From a checkpoint of a small self-supervised audio encoder (BEST-RQ).
Model: 0.96M parameters, log mel input, arch crnn, norm batchnorm, activation gelu, depths [1, 1, 1, 1], widths [96, 112, 144, 176], rnn lstm.
Training: soap at rate 0.0015, batches of 64.
Data: trained on synthesized solo parts of chorales (CocoChorales), 39062 training examples, 5.6 epochs.
Rows from block 4, named by matrix and row number. Each number is 200 + 20 x the weight over its row's rms, rounded and kept within 0 to 999. All counts start at 0. After the name is the row's rms in percent of the matrix's.
# weight_hh_l0: LSTM recurrent weights (gates i, f, g, o stacked) (model.rnn.0.rnn.weight_hh_l0, 384x96), inputs 0-95
weight_hh_l0.48,102,186,192,204,171,205,161,200,211,224,210,222,203,190,231,211,172,179,209,202,208,207,231,185,212,206,173,197,204,163,184,204,204,170,237,185,195,243,202,191,183,222,222,198,195,207,214,219,197,215,231,165,174,247,231,190,169,201,190,184,200,211,208,199,199,188,211,191,195,207,234,209,186,229,228,232,198,225,213,220,216,229,216,180,183,161,210,213,211,206,205,204,166,175,239,216,174
weight_hh_l0.49,087,185,212,207,193,238,209,220,214,213,210,234,208,186,183,205,243,203,200,215,201,205,181,192,225,170,212,200,191,181,210,232,192,167,221,190,194,222,157,218,182,185,221,185,211,188,199,237,243,184,197,177,196,220,192,180,178,194,184,190,175,163,206,219,197,204,220,217,197,234,178,210,196,158,163,188,184,213,220,198,205,199,215,175,213,179,213,181,223,234,194,190,184,155,174,226,199
weight_hh_l0.50,102,256,203,206,182,184,194,213,228,238,183,191,194,224,174,240,177,198,207,231,212,185,181,205,214,175,205,198,229,193,231,199,193,188,192,197,173,191,185,216,217,189,202,179,183,190,187,219,172,204,221,150,241,197,217,220,164,179,241,217,184,230,214,185,187,196,212,226,179,180,196,182,210,195,186,191,222,196,168,203,219,216,221,215,225,211,192,201,217,198,201,238,174,201,201,181,179
weight_hh_l0.51,102,224,188,195,219,186,209,191,197,201,180,202,180,192,220,190,198,233,228,189,172,182,157,170,207,187,183,166,205,163,176,187,177,183,212,227,189,200,188,219,191,195,209,170,238,183,173,205,154,213,155,180,169,217,208,179,181,194,225,190,215,187,178,213,193,194,218,217,215,198,168,198,200,216,190,164,183,216,181,177,235,207,177,214,228,204,227,219,215,196,229,191,178,225,196,207,204
weight_hh_l0.52,100,220,229,200,177,203,234,188,196,215,187,190,210,218,216,199,193,212,164,197,241,189,217,191,220,194,199,158,205,199,216,198,203,212,210,226,205,189,195,191,197,207,224,214,224,231,199,203,185,167,177,192,189,254,168,235,208,175,205,248,191,224,200,233,222,188,184,178,233,171,206,156,177,228,194,198,205,244,183,184,203,212,180,199,212,201,184,187,210,181,196,170,191,204,211,180,209
weight_hh_l0.53,104,226,208,194,221,169,169,213,195,186,220,168,180,221,173,190,192,199,228,190,177,203,214,212,215,209,209,173,191,212,221,192,172,215,196,202,216,191,154,182,231,165,182,224,202,216,183,154,218,204,204,179,234,207,243,222,189,201,190,162,217,180,182,212,193,176,191,209,211,202,205,190,198,201,158,197,220,214,183,193,206,229,218,213,214,216,236,213,207,194,188,189,198,229,167,156,182
weight_hh_l0.54,094,180,222,200,221,205,186,206,194,178,172,205,220,204,212,193,191,198,192,179,191,224,212,189,242,234,216,230,195,233,159,213,229,216,183,198,204,219,200,204,212,164,179,227,214,172,201,210,211,178,178,236,173,199,203,198,178,209,206,236,191,218,199,213,216,202,205,216,198,204,171,181,230,180,150,201,237,205,203,226,195,193,199,196,222,173,206,204,234,180,232,244,188,196,204,167,215
weight_hh_l0.55,094,196,195,207,220,198,215,207,228,160,179,209,230,207,205,223,175,202,163,176,203,201,197,202,234,215,224,209,172,220,240,185,210,218,168,193,222,213,220,209,197,239,202,210,168,209,173,178,212,174,172,232,180,195,193,169,184,163,207,183,214,196,194,228,226,214,198,197,217,169,201,210,177,147,206,215,222,211,220,221,187,202,184,220,193,234,178,197,176,195,185,178,221,204,206,216,197
weight_hh_l0.56,109,219,213,177,176,213,197,215,184,190,197,154,198,232,213,211,171,215,187,200,186,227,198,204,178,188,246,172,206,201,226,197,210,201,236,178,205,232,187,205,217,218,194,181,165,180,210,220,225,175,189,189,205,215,206,180,192,181,185,166,175,184,193,193,204,212,220,182,203,263,161,206,171,203,170,202,184,167,200,200,207,207,205,146,194,181,191,195,223,192,215,199,189,177,183,196,197
weight_hh_l0.57,107,198,224,216,193,164,179,211,217,227,232,177,185,192,188,229,177,239,169,193,210,212,186,175,219,230,194,186,213,187,175,192,223,210,205,166,196,188,171,185,212,206,214,205,200,198,205,240,228,228,246,207,187,233,211,195,211,196,232,200,167,170,199,213,185,149,217,212,187,188,210,208,181,171,208,185,232,178,215,207,224,200,192,209,230,204,221,176,232,223,202,213,208,200,209,197,190
weight_hh_l0.58,110,186,191,186,222,198,190,201,233,230,183,227,182,201,186,168,217,196,212,205,237,185,196,215,201,196,207,229,220,162,174,197,209,210,223,214,181,186,234,225,165,173,205,209,211,211,252,221,207,193,216,183,185,174,225,231,180,224,189,185,177,187,196,174,209,194,189,218,190,190,178,194,157,212,184,175,248,200,189,203,232,211,192,178,231,181,202,194,193,196,228,209,173,227,186,185,194
weight_hh_l0.59,114,208,201,187,196,256,168,233,184,207,193,180,212,169,204,188,181,182,179,198,201,208,211,209,209,196,187,218,184,199,225,247,204,167,237,221,187,201,148,177,205,191,192,179,222,195,166,223,181,229,186,185,227,224,192,207,211,210,228,189,211,176,197,212,216,188,201,222,199,185,205,217,151,191,208,194,209,174,209,224,170,207,182,214,208,211,182,195,182,176,183,166,177,192,227,198,174
weight_hh_l0.60,100,203,213,197,189,148,161,173,195,207,204,227,176,214,173,210,200,239,204,169,210,187,161,219,218,184,199,190,174,212,189,170,173,188,212,210,210,214,235,208,174,221,193,197,191,172,204,184,193,176,217,182,199,192,204,183,193,185,201,183,200,189,182,205,157,176,217,174,197,215,195,207,195,212,220,219,193,220,230,216,213,235,168,237,202,179,171,193,151,191,171,201,205,214,183,177,214
weight_hh_l0.61,100,229,217,219,218,212,200,185,188,193,191,215,198,220,218,213,217,232,174,183,195,224,226,186,231,209,210,202,218,210,148,183,183,179,181,201,219,224,192,180,169,233,197,184,178,192,222,166,207,224,221,214,200,201,214,199,191,213,180,217,210,224,223,223,211,197,178,171,185,242,185,203,242,181,169,209,190,202,206,159,231,187,212,182,177,195,212,218,236,212,192,175,212,210,227,230,209
weight_hh_l0.62,099,216,185,203,213,233,190,217,175,216,183,230,179,207,194,218,206,225,221,206,207,184,239,191,220,225,187,213,178,189,247,200,208,200,202,183,202,203,171,184,180,243,221,170,225,199,197,214,186,181,206,223,152,189,212,228,203,223,171,188,202,174,161,174,178,239,178,200,224,205,234,181,194,192,188,175,201,197,162,226,214,177,222,202,198,203,208,221,186,187,194,198,220,220,171,196,202
weight_hh_l0.63,102,213,224,214,212,206,180,179,172,202,180,201,228,227,205,185,180,212,221,179,157,204,213,228,205,189,204,198,205,187,185,200,236,222,220,151,206,217,216,169,182,239,230,204,183,201,241,213,179,209,205,205,214,211,189,196,197,176,240,233,216,223,173,202,231,201,191,199,191,225,200,205,201,189,182,165,209,169,212,214,210,181,207,165,212,171,214,199,239,227,207,177,196,180,191,210,225
weight_hh_l0.64,103,189,171,215,220,189,224,199,197,212,261,218,173,222,212,222,194,162,219,205,226,169,216,187,253,206,181,202,209,185,238,255,185,205,197,231,213,196,228,209,178,196,215,198,206,197,166,213,211,175,181,194,212,182,182,197,201,199,218,217,186,166,212,187,213,180,189,206,194,181,203,199,192,191,249,184,218,191,208,194,177,194,183,228,188,227,185,206,191,163,195,214,213,219,202,199,213
weight_hh_l0.65,098,201,207,189,221,208,204,174,250,202,247,196,239,198,202,225,197,178,200,237,183,220,196,237,221,186,231,205,217,228,234,218,228,197,180,230,194,212,229,205,224,209,203,179,201,218,218,229,185,201,208,189,200,212,169,196,203,218,192,231,191,171,186,199,164,204,182,172,182,181,188,166,191,218,201,182,201,196,191,204,174,184,204,183,173,187,167,187,207,173,203,228,206,203,178,165,217
weight_hh_l0.66,101,205,210,193,180,190,171,195,241,209,219,195,193,170,239,217,210,219,155,226,199,169,178,231,216,221,211,164,181,197,210,222,166,230,204,223,194,213,153,190,212,199,187,211,229,182,173,200,202,190,163,215,187,206,203,190,176,225,187,170,204,214,188,191,212,199,218,209,199,214,236,178,184,215,209,187,217,186,170,178,208,210,199,182,227,225,223,224,228,213,201,205,173,216,216,210,228
weight_hh_l0.67,096,190,207,203,199,222,180,181,186,193,193,199,168,173,192,206,215,176,187,181,194,211,211,197,224,187,164,175,181,207,231,241,228,206,233,195,207,208,183,223,226,161,188,216,208,191,182,178,191,237,179,189,185,204,228,183,166,176,181,209,214,237,176,198,228,216,196,212,197,200,157,232,239,180,195,226,177,244,223,205,192,219,191,170,185,212,199,198,201,189,178,210,179,220,185,205,219
weight_hh_l0.68,101,191,179,247,211,184,215,204,188,215,223,231,233,185,196,217,230,218,195,194,224,196,195,217,217,235,189,185,217,167,237,218,210,228,179,171,197,222,192,205,217,197,192,194,207,177,231,211,211,236,209,227,201,193,211,195,200,242,203,203,221,233,189,202,190,196,206,223,228,223,206,204,230,221,181,165,178,208,168,208,216,183,205,192,169,208,190,157,206,204,202,203,176,173,216,161,178
weight_hh_l0.69,103,216,184,193,175,195,215,204,205,202,202,166,181,206,224,195,190,192,218,167,226,208,211,206,175,193,207,191,169,165,171,205,216,247,233,178,190,169,222,189,222,202,175,241,212,208,187,196,211,218,182,179,217,209,194,231,206,204,185,216,154,197,171,210,208,160,201,232,179,186,210,191,190,193,159,199,210,188,206,224,232,184,232,202,175,184,223,182,182,190,229,201,186,181,208,178,229
weight_hh_l0.70,108,244,179,236,176,218,224,202,190,206,193,163,207,219,234,231,201,193,160,195,181,186,221,206,215,182,190,169,199,211,220,216,166,222,200,157,189,195,213,217,191,183,167,186,194,220,188,239,208,195,187,202,190,178,190,200,234,222,161,191,175,199,208,200,210,225,237,222,181,230,215,211,194,188,198,211,231,198,217,213,220,182,190,200,194,170,190,199,189,200,214,177,228,187,219,169,218
weight_hh_l0.71,103,199,191,218,198,218,201,207,221,201,230,216,167,185,182,199,189,185,180,179,239,196,163,174,189,170,228,169,185,224,186,197,191,221,219,180,160,220,231,220,201,185,190,179,172,166,216,177,207,223,207,209,178,200,181,219,163,189,178,197,211,212,211,198,182,200,225,168,174,224,229,198,200,184,196,194,197,190,211,193,190,234,160,225,207,193,222,232,177,223,222,200,210,228,197,164,202
weight_hh_l0.72,098,236,219,190,162,219,183,200,217,189,180,175,151,208,203,214,212,174,182,219,200,190,228,245,231,201,212,170,213,193,186,239,167,200,188,185,210,185,157,194,198,189,199,225,215,229,185,221,181,185,225,205,205,201,195,225,202,203,201,179,205,178,220,200,189,197,181,187,181,173,194,229,162,174,192,195,218,245,171,179,206,193,215,230,188,190,173,181,170,202,191,196,193,214,195,209,184
weight_hh_l0.73,095,219,250,200,188,247,227,190,221,226,180,204,204,174,197,197,176,214,207,179,195,210,171,206,190,220,187,210,251,191,214,172,229,190,194,223,182,198,179,224,199,185,188,162,225,200,219,196,192,231,226,180,181,206,181,194,219,197,202,216,177,236,183,182,202,211,183,186,237,193,191,211,203,171,171,203,216,196,202,234,229,197,219,234,178,208,215,206,231,170,199,162,200,203,198,195,199
weight_hh_l0.74,102,211,184,191,200,213,184,216,182,188,192,224,175,217,201,191,185,187,201,205,154,231,175,191,190,222,174,158,196,207,188,203,226,172,203,178,224,153,213,204,198,171,213,197,189,192,232,215,197,219,184,197,198,181,238,209,181,173,198,182,195,216,188,184,214,187,173,262,207,180,202,206,187,170,162,203,226,204,180,203,210,211,188,239,214,207,207,196,206,195,206,170,209,237,241,215,185
weight_hh_l0.75,096,207,187,217,170,179,193,201,208,191,213,205,196,229,163,167,210,208,225,190,207,190,192,221,196,195,233,166,171,196,214,189,227,238,196,174,207,166,227,214,189,184,183,249,202,207,193,208,217,246,211,168,196,214,224,213,225,174,202,161,209,191,223,230,185,189,210,192,197,180,194,192,177,227,178,223,242,215,222,220,195,194,230,180,201,225,211,194,208,210,184,236,186,204,207,188,215
weight_hh_l0.76,098,205,201,188,228,235,184,195,196,216,188,207,220,196,187,219,204,170,192,178,186,195,192,212,175,228,199,184,233,186,157,212,207,230,219,169,198,205,188,254,235,154,198,202,194,222,231,199,181,190,213,206,234,179,221,173,210,187,239,226,192,215,214,194,197,227,225,214,228,213,184,223,185,188,172,194,184,207,195,203,204,213,226,215,206,221,210,215,184,179,233,170,214,224,220,189,184
weight_hh_l0.77,097,196,214,168,203,171,185,236,228,170,190,197,201,251,177,196,209,216,186,211,212,199,205,182,156,225,192,206,221,194,177,212,213,212,201,183,207,172,216,190,240,205,211,177,222,190,197,209,190,170,170,184,173,193,231,239,177,199,196,243,206,184,177,222,186,202,229,231,201,211,233,183,209,186,223,187,191,206,242,219,217,202,192,178,217,197,199,186,193,214,189,235,226,210,207,186,181
weight_hh_l0.78,111,177,181,175,206,210,201,224,221,213,220,223,177,181,194,233,213,231,196,186,181,225,149,214,199,173,177,203,197,171,220,203,218,195,185,214,205,191,202,240,182,173,201,194,187,177,209,203,179,206,192,175,182,183,226,162,178,209,165,189,209,185,213,227,201,231,198,187,178,193,214,198,207,210,208,184,209,179,179,228,203,215,179,174,224,229,230,188,189,239,200,173,179,220,238,214,174
weight_hh_l0.79,101,237,195,201,204,191,193,195,198,197,190,219,214,219,244,198,196,196,176,185,181,200,183,186,234,214,210,206,180,205,192,186,191,158,206,182,203,207,191,206,193,179,177,203,214,203,251,194,236,171,185,193,194,170,236,204,215,214,166,191,240,173,201,221,213,199,181,194,166,206,216,184,199,205,189,196,209,209,239,252,208,201,180,208,225,196,188,161,167,175,198,218,200,182,204,149,208
weight_hh_l0.80,101,203,233,192,208,222,213,183,214,190,184,179,178,187,178,180,178,182,229,221,227,190,167,160,190,188,179,191,196,230,208,208,215,203,215,180,183,227,195,218,208,218,221,174,210,210,148,196,201,197,215,194,217,217,217,216,212,160,175,222,205,204,196,215,207,183,254,191,193,210,187,189,157,186,234,241,191,198,172,184,184,187,148,210,206,187,186,216,189,200,215,222,200,204,201,218,190
weight_hh_l0.81,111,209,202,219,173,209,241,210,224,193,217,219,198,231,239,141,201,211,158,190,196,216,191,220,178,176,193,175,210,183,194,214,222,172,211,188,200,216,182,217,204,180,218,209,206,217,218,230,245,226,181,213,189,190,220,174,206,179,171,182,187,224,199,177,166,206,188,171,173,185,195,196,213,209,222,197,227,202,206,202,216,214,207,197,209,222,245,210,197,196,200,156,214,216,211,186,186