config.toml
dataset = "synthesized solo parts of chorales (CocoChorales)"
hop_length = 160
win_length = 512
codebook_size = 1024
rnn_layers = 6
merge_dims = true
adamw_lr_other_params = 0.00075
lr_schedule = "poly"
weight_decay = 0.3
Rows from block 2, named by matrix and row number. Each number is 500 + 40 x the weight over its row's rms, rounded and kept within 0 to 999. All counts start at 0. Numbers have three digits each. After the name is the row's rms in percent of the matrix's.
# conv: width-5 conv, stride 2 (model.blocks.2.conv.weight, 144x112x5), inputs 80-87, a 5 kernel for each
conv.0 104:582444438446520540462474458533517516526483508487585501458453531524514502467510488511528467520523449478423508473470447487
conv.1 096:469506514516478478494442440477525521618478498495547439550465484515541469554478493485537541485501460485457484539439491439
conv.2 101:516508464540511492520454507423471487467470500540478517522436504509498494492466529519591414543483570507485568525438441527
conv.3 094:495505476485526535519494490487521443476460454501560517506419493536512519518565442544528529460538544548514539437533478618
conv.4 103:527475513508521482492508528516468495503493507504474496499513504536530447475506456461408467508489549508478540566518463535
conv.5 098:479536524574471471547496479528547496527459507513417423518562527477490459430495490464480430494484516478508499415505562477
conv.6 098:480527553449437489488532495385544473540507546553463472498470501542464477444577531479508494500524464442569441462491499506
conv.7 099:469469544507522513469509485486453463531526473529443440493485535506427511545508513457467446512516506537520515464574573431
conv.8 107:430467528578497566466557493468495480521442496481462526496539590516494502503535507560509564503468402540511509530495505526
conv.9 101:474420488536500458398532435502475477494476464502430526471516575505498475498485520524443414460528528507482551538561436451
conv.10 100:507500450614515494546521461517438506492485644441422479535514497482504436409468495473546489436547449490544459493482459489
conv.11 096:503514473502454465470538554488485484500482511507501483467498572533564505531553540545479486485508490550559531386580511476
conv.12 109:496565456520418496537517452515494471492560532523469474526501498529514526488576480542449402528520509488501437525571483566
conv.13 102:506509490439582529475509527452526494527440526523498510502467487434530468495515514501539506442566522495530502547511459511
conv.14 102:497564527522475487589525582441551480537515437501478448537579477466478493583487529498488515520488514539492436538510496537
conv.15 099:551498544530467464495430571517470444505558570502484508449509536541481526449453524485600485491489527567559469545576482483
conv.16 097:542502439539586554517504495519481467509453518577498485481467554476492539467457420508498473504460531479451436563462505469
conv.17 105:438490511477507574585520462596419502485468488525454571506504488551517509451468511509494576481548474490430455507489539465
conv.18 099:526512434424510523465449470603525474437465457556516476429497477506502476476483459500491533516498483451475576427394528503
conv.19 099:497498483503526492515525440484490518482474509495476479505441526475516492459512517498519608479588459526474470526519573452
conv.20 105:501541511484520484524509458477469444452439548526502459434575502468533475472496499512498458536412481462552487521444473563
conv.21 105:519516524405454508546476468439517509487540405442604531403478571524503518492488471520539536474623481554410512536457468528
conv.22 102:443498463447568491507448568481434497491489528514501482487518475485501502512495484498464496424472475496477469500561507510
conv.23 098:549435402476507421562527456560525513506540501517499529477522504494530468471509498512549458514441551550461465480506485546
conv.24 096:512500543561483485518568597503538495516492495502593518581506559493555527532456511482524434526409497480556520532545536497
conv.25 099:573435439494416536482460586503504548477492416528410503492516544516475504517442531510435521560379447456529493549441432631
conv.26 094:453496515560478476486488487460488528454510442547442457503471452465499522595431476535551466568583512415429493508508459523
conv.27 100:453474534464476460511494539467477399492446483531478500526532478557471524521563478437532434473537484514462507551520457517
conv.28 089:570484476445504470579459485572542455529494555523541528469427492513462521477447447469495482474504526502420442492504446545
conv.29 092:508509547527506512494480515462521509534483621529495494521474491562469409508534473492528516486509543493508524394447500433
conv.30 100:483501453519502460551527468532465518477555512441504476466476522524467497427458455464523536514445514536528534519520456525
conv.31 099:492501510556458506515577471496583453509436560511517499571489558493497467500485478456461545499513470506503398568527454482
conv.32 100:523526527440528533529567466546510564536505480539485485489505520514506485489532540454470482492560473518501462457527457438
conv.33 108:489522472496479503442531545531407532482434445461477503521516466510555477467499500423455480498448459523509495444550514494
conv.34 103:492526514457498541538480504522445476488496567500489485531534470543516442529537453540492448496490508515476538518458463481
conv.35 107:557520469453403476455510491521492498499565475507459491544575456517500495470513469501524463480538496497536486531531462523
conv.36 101:525556502537536524520451569516479434477508513468473471527465508492488527545474502516520494501490530501518566426511463502
conv.37 100:484531526462516501524464503466535562372511509522490518487619496539521440524454479444475542469489429498512474460579504464
conv.38 092:429438506504475509499562481506484440504514454524460448479530430554484511456476498492504528475480451510440521570470495525
conv.39 096:524540554456460511562468524504608523532460470511489507505515525492498508577440472497546462488491529510478468432544470474
conv.40 102:519493500477541522506492464519551530473529528512446464466515481467527488450492496476555538517503483471469500519601408474
conv.41 107:555466501572494567494563508500533499533554502478489484476516537577468455462503517461536500453553574513550511571527475485
conv.42 100:493539522470460525497493457417540464520511442514493492462480516506445459480521472511466466467488516499445510526506511477
conv.43 100:490490479455491506530510505553514478472386502475467573457505576482513552508473496449561435492504498479469563441466509446
conv.44 094:471478513518537443468445471543553500449506534499553457470462542434542506501480414503509509483475490493518503463524448534
conv.45 097:522528501443479538559597470475535456498514484536444451521495541542426519505476528498504486490470482523485511476454545483
conv.46 099:473504517483571519504458582483503478521439605479479510501463516511481476526508452488586594528504452536521475523485478452
conv.47 100:493494464475479501456529487516534454477481385485521535487580484569505525523465481509460451467496520468498591405533432481
conv.48 107:510476489597506452510554468657507484461538470499532530586532458549463520529448557563556449472471496461504505530510554483
conv.49 102:509499498519526559526468463475510446541547480523573458510458473495556487452472476477541495526519532567477528500516486518
conv.50 096:447501560496466423454524531527533468467451534467493478555535501540569457427412423464424495511484558512520460458590417606
conv.51 100:533538513512541480553461510494610456501485479495461488455536557533497475459440494478517576468516527490454514557497527497
conv.52 096:478421450430455512478467466597542507461485451478478532493505486527458487460519532490511496540483540489455519510418391556
conv.53 095:501525504479631500463502488555476439468522472562460433435447472540497578524402496508594586458524499476566527465469486583
conv.54 102:506537594416474446556412563523449455512495449450494506528475523484511492561447493433544528463437468495426547515407490484
conv.55 090:491529515453504568509543479508538539524434498491466506484511557478551494530462517477474496535530428505419481480446507519
conv.56 107:477600587457470487505503475447548514441495543446554503524521485500515588591462471535590476535453488537567509453482549516
conv.57 112:486479477468495613585518452497482489545510518521496518545533455487489503451495523551475482531500493475506507525480429634
conv.58 094:557431457614517443456491509565492486544492540488442532471475497440518479488530480475550406531474461541521503521539580381
conv.59 096:500503510508566543475484557504454453496505463471482539465571527447531457454454493530506478436507475514457539506467521467
conv.60 086:504533567479523480524555486520466560557501565486503491504505449532510516496449503483469438524402450473510473479583515559
conv.61 104:550478523427478532437397533557439566492557480472478459526464422456520485417493508492483551577420482481486467503474435507
conv.62 102:493525459516510519536546523564501514484493495525526440535480497530429481423492537494514526522464529534452469475518483550
conv.63 099:520464523476487481450436514460504479519484471527471516527502495419511464417486497444450542537527523512479515511491487444
conv.64 093:391558496580527519497546472451501469449464415500556532511511513482501560500452471489489558490498548487500467520542565539
conv.65 091:542542436435525485461521511420506444530460553545401523484495508471537538497529518506398415488492506453486461482512591442
conv.66 096:498477563522460495462495551573526503415520498470557546479509518456489482509517489450555488552509426454502515517502512586
conv.67 101:519478476464479466488481547597466502505602504473486499510514511521515482508482493406472472500571561526483474508501490473
conv.68 109:553446486500565467554490515503470459538442528483527471472516532533546517535526515462507541552479504466462506494454484556
conv.69 103:519507501483544516503528551593485546407546413522507482488468478533483460450478530509453507469472470500553471437513524503
conv.70 102:456495588469530524545528406420542467519485566510507460501574517455429452511495531538523516466530476469525480541477566518
conv.71 102:527524460484495525570508437467529455500522436391508471516499509529455463472476493445473540477413522537435440556528526575
conv.72 092:450470518530566546420493503490487490503531498479503558475511481522494471474524451503458540521455498559510479522503438516
conv.73 104:518534580527473482532540477472554469518524465494505501494525501502529521481454498583513456431443515545561561531482438495
conv.74 108:513434536528506452486499490550472522426396601550473450462483497465553440479509456528489510521523490468473539473563475503
conv.75 095:480498558505508463427495510455496506549553508560475515479568533479557523484523529471507513483520484576522437552502500588
conv.76 100:524501574478528517554444577494536515521557478481530516500458499465485458520524499484499436503550518473566557484488484399
conv.77 102:505511506445548461522521384556492481470450481551515514515480507511509513453495509505490460472495489500446466497538512519
conv.78 101:501458493476403473495444571462524473460571504470470525464562506458479557486510514479512510530495471485467459526561521483
conv.79 100:563503464514561539422489485482487502550520484498558508421514484564528466477516461516447466507521434538508568462513506580
conv.80 108:449475516517417504525488473492507533491512467488532442486432498491449445435516499506494487614510463534468541543517497534
conv.81 102:581417537429525493506484467519509531494540491468467560456551522443485500551520483473521430468526516534498591566411530599
conv.82 101:476469467486534498436511562456521485491499458529500487435477531490488504524471519503483567443491516501507464517474536512
conv.83 099:510501526451476458499566558470482519416517606498560478571474482481463481454458516510614519518496492547484436574528514521
conv.84 088:505504455445545552520453477541490466557491541511512530532456450465460498489481484555530532510483580440419510517440475418
conv.85 094:541499494499495489545423502521555486533460521581538467521452527478498475545438525524471569538513497492501468510413555535
conv.86 103:478510564492506506446476554581494457529458588502478473527614508534528504536499442519491583505495468582476437526455534484
conv.87 101:592485532503481484513533441559498562524548501483457499419508475505502473506517510510398482521472502467476458548487476501
conv.88 098:444488479607520498516447462578545510458475529474499542532473508534503474513479582485487434572461486498577507533401478492
conv.89 099:483504548521492489500543499610549500460530495505488580509517552484496480496460514556503467491540440588490419559522550400
conv.90 098:452486583471509470509444473454518460463444505450486496523396503524552582576540481518552494510512501445468463497594553546
conv.91 095:500470526563499539596490478510509526475545539470494474514499522549534435443500533467464498535494514563442510515411479467
conv.92 101:506496464497527455538447483533499502507509501471511500479522487511462488517514487479469513493588610529471525502446535436
conv.93 092:495526504479467455523478465525524496513457489475526478449502505440495532572481454578440560522436488500495524534466534493
conv.94 103:471456519539438524470415542537507551508521541551459582542499490502513455420475517511496507494393484493479464546539466425
conv.95 099:431524493462536528475459423532517478508542430526539506523534531468508471458546484525486549515457493500526523482511489547
conv.96 096:505509582544519501564570459468474487526500464490563491424504551495468519522470514497519534470506454564436384447471491416
conv.97 101:526419561527467506496527475525486514562483485497551497468522517558553419489517552550493621506469478469527516503510463512
conv.98 101:506479563522584504475535432566598515564497420503525495496453459511460598562444525473498525537496495519475499501501492470
conv.99 094:457475475464550511511529526480591492495440512478459459520482524522472399489472515475579635557531503438519436494528479570
conv.100 109:470524554541477577495459540546562490427578516477555522455520537521536529535524533475470437469484507539550520482538522437
conv.101 097:484549516522547526582393589424516480466514527469500518566464480443520444538517507524520514532459494551505531472508495509
conv.102 099:514459472496495509489497504384425455503481570442519509424474528531463546538478432509552511445491520521416553538529430471
conv.103 105:524534471474534557487520448515482492529516562516511502555465467496541518451574525510445486546529466496539533526463520445
conv.104 097:485515585539625480461484530502556530487507425521522459511479487527456498508475458484488601463464540533577466522558545535
conv.105 104:516556465504505484502574581450512468472543524518540461613468468452497554517474492513497503532486501441545523507529462569
conv.106 101:514542533468496516498467470471514520469503541453490469531594455465436529448452499521586493528495492457549557436471494460
conv.107 101:511572451478459511521432524477530435502450515520538556428469485606483481464497492477496469540504474509485526559507480487
conv.108 098:486451548453580571401480504578528446519522572507550537505405525465474484521499470491444440512520481469519551463481485590
conv.109 112:492471493519507490426472422520490505485513583488519543589503535482488494522519488507451472470536449518578493527490518414
conv.110 106:501493481504467482534528530351544509461398494424457554465576535499498486558406540485518521489526471472541529562458476466
conv.111 100:578539491479501496470569541516434477533519434453506448518487465479534575474496554505447540501448532544520494455449456543
conv.112 102:468530502512447493480547493526511508447451535557529459515498533487551449492510471446529471477511561500487552483576494507
conv.113 102:480517513448560534447428459507510481488516404517423543492476476466494521548474520494500510528550436429519528538500459481
conv.114 102:540457452495463517498510543473449477472504474514480484500532524504580438518482579529457547482528527571500598440562379509
conv.115 098:468507428612529515514573519501490519568487488482539542437529524446516502530499498539495447503519483464472514488515455453
conv.116 103:506444502449509548419511510477465540492503598488461477509479567511499471529411555512493486435539456538521513526467486523
conv.117 094:492470514564568492515515462554474434475473468524495501516561498492466523459517414483502530466450480475493419595495467531
conv.118 098:539537544447459403444505567442502480543503498474484535446526487538496442536542516488492471502516502517550490458595483496
conv.119 098:493514502470653504453492463497537474489540460450440515511470546510408493509495559506549492477480549507494497545488459463
conv.120 097:476469546469608460498459550471500450517518479493496545364536528491518487524486482429508496442452521526498549542573479541
conv.121 101:510490448578401480467428466584545472461487549497547509496540568499498509422478454526557506497543515529512505482543478530
conv.122 108:472478443543507491539489561648462459546506549461504522468499476450518459604477506554469427472510495462513486471465439625
conv.123 095:505527488477536522491485530475474504516535510519527468500504495563527473564441474494522525590500461543483515533531397438
conv.124 104:525432465554417478493579472547534488547494542525512516483513474483513462514540455558385479510487485494473448424513563517
conv.125 106:486496410576549465528442538507512501522465497496530457603510483459469522516513568498533499512546540513467502501517473497
conv.126 103:453494505451498486491481535530553421542494420537476485571436506445490508432533487493477484466600552534490523447513456519
conv.127 094:560532431467582500534548513522606480493503588434531505532472539460514523413559470487463517486437467448572513541502545465
conv.128 107:530482556525396495453528517511478470550555501524515494474458551500520517468455487486501474492535473493480483489552495530
conv.129 097:524501529486506526425420539498507475507503537508453506492545494520466527500496436572506515472480415527439504478532450434
conv.130 098:485456524518592500541454464578517480513562525501510479467584462511503470512525514431514525483437508504477537502485505480
conv.131 099:501472560477514510483465497481503541474549394498534539491499532483473477547470511466505504495506499469508501572513484448
conv.132 102:433485548516565525524525546389545477504462517445477496501483533442467468523468478498499483469501548543491519457478494508
conv.133 096:492538535506489489534478498466482444541468508479522510488444457553469513475498489498474562472492475510420502541514477456
conv.134 104:466420529416523449446452577410501464472486404446471486531525574450545519522503558493507487517525506501491529475512478513
conv.135 100:454522526520542500481508586481510475509452485486492528420454501491516498437584477476509489534503493496497468498556484542
conv.136 100:511466604429504490502472438483513575510511461470482386535544449559482566459435528549524499487529503534549491504530557520
conv.137 102:495505492547480481511483541583476482535574494452527497520494473459538490524480503545465560507466503496527503492432564531
conv.138 104:539462523474463380481549415525529519495534522479431490423509519534547483478530470456527483512473475516520515522505481541
conv.139 104:474528556444494537514532562504533515458505481470542484475430482561452489500456437418432421513499479480509553497453481475
conv.140 096:494516495516502495560488508464545503499505504434512518474603480529540557560484481475525539441453470521505510467485484479
conv.141 103:493473515452514512495452424493478490488482533478507459471477493507534537473510476469539485503520526516447478535514527524
conv.142 088:484478499528549506502508493493483469442479472474481475480553449452447476512439400534506494585485497570422487532472466481
conv.143 096:477427508560505444527502529438458494474519471485448513477560502509493485448489455422496522455519491446524513521503422485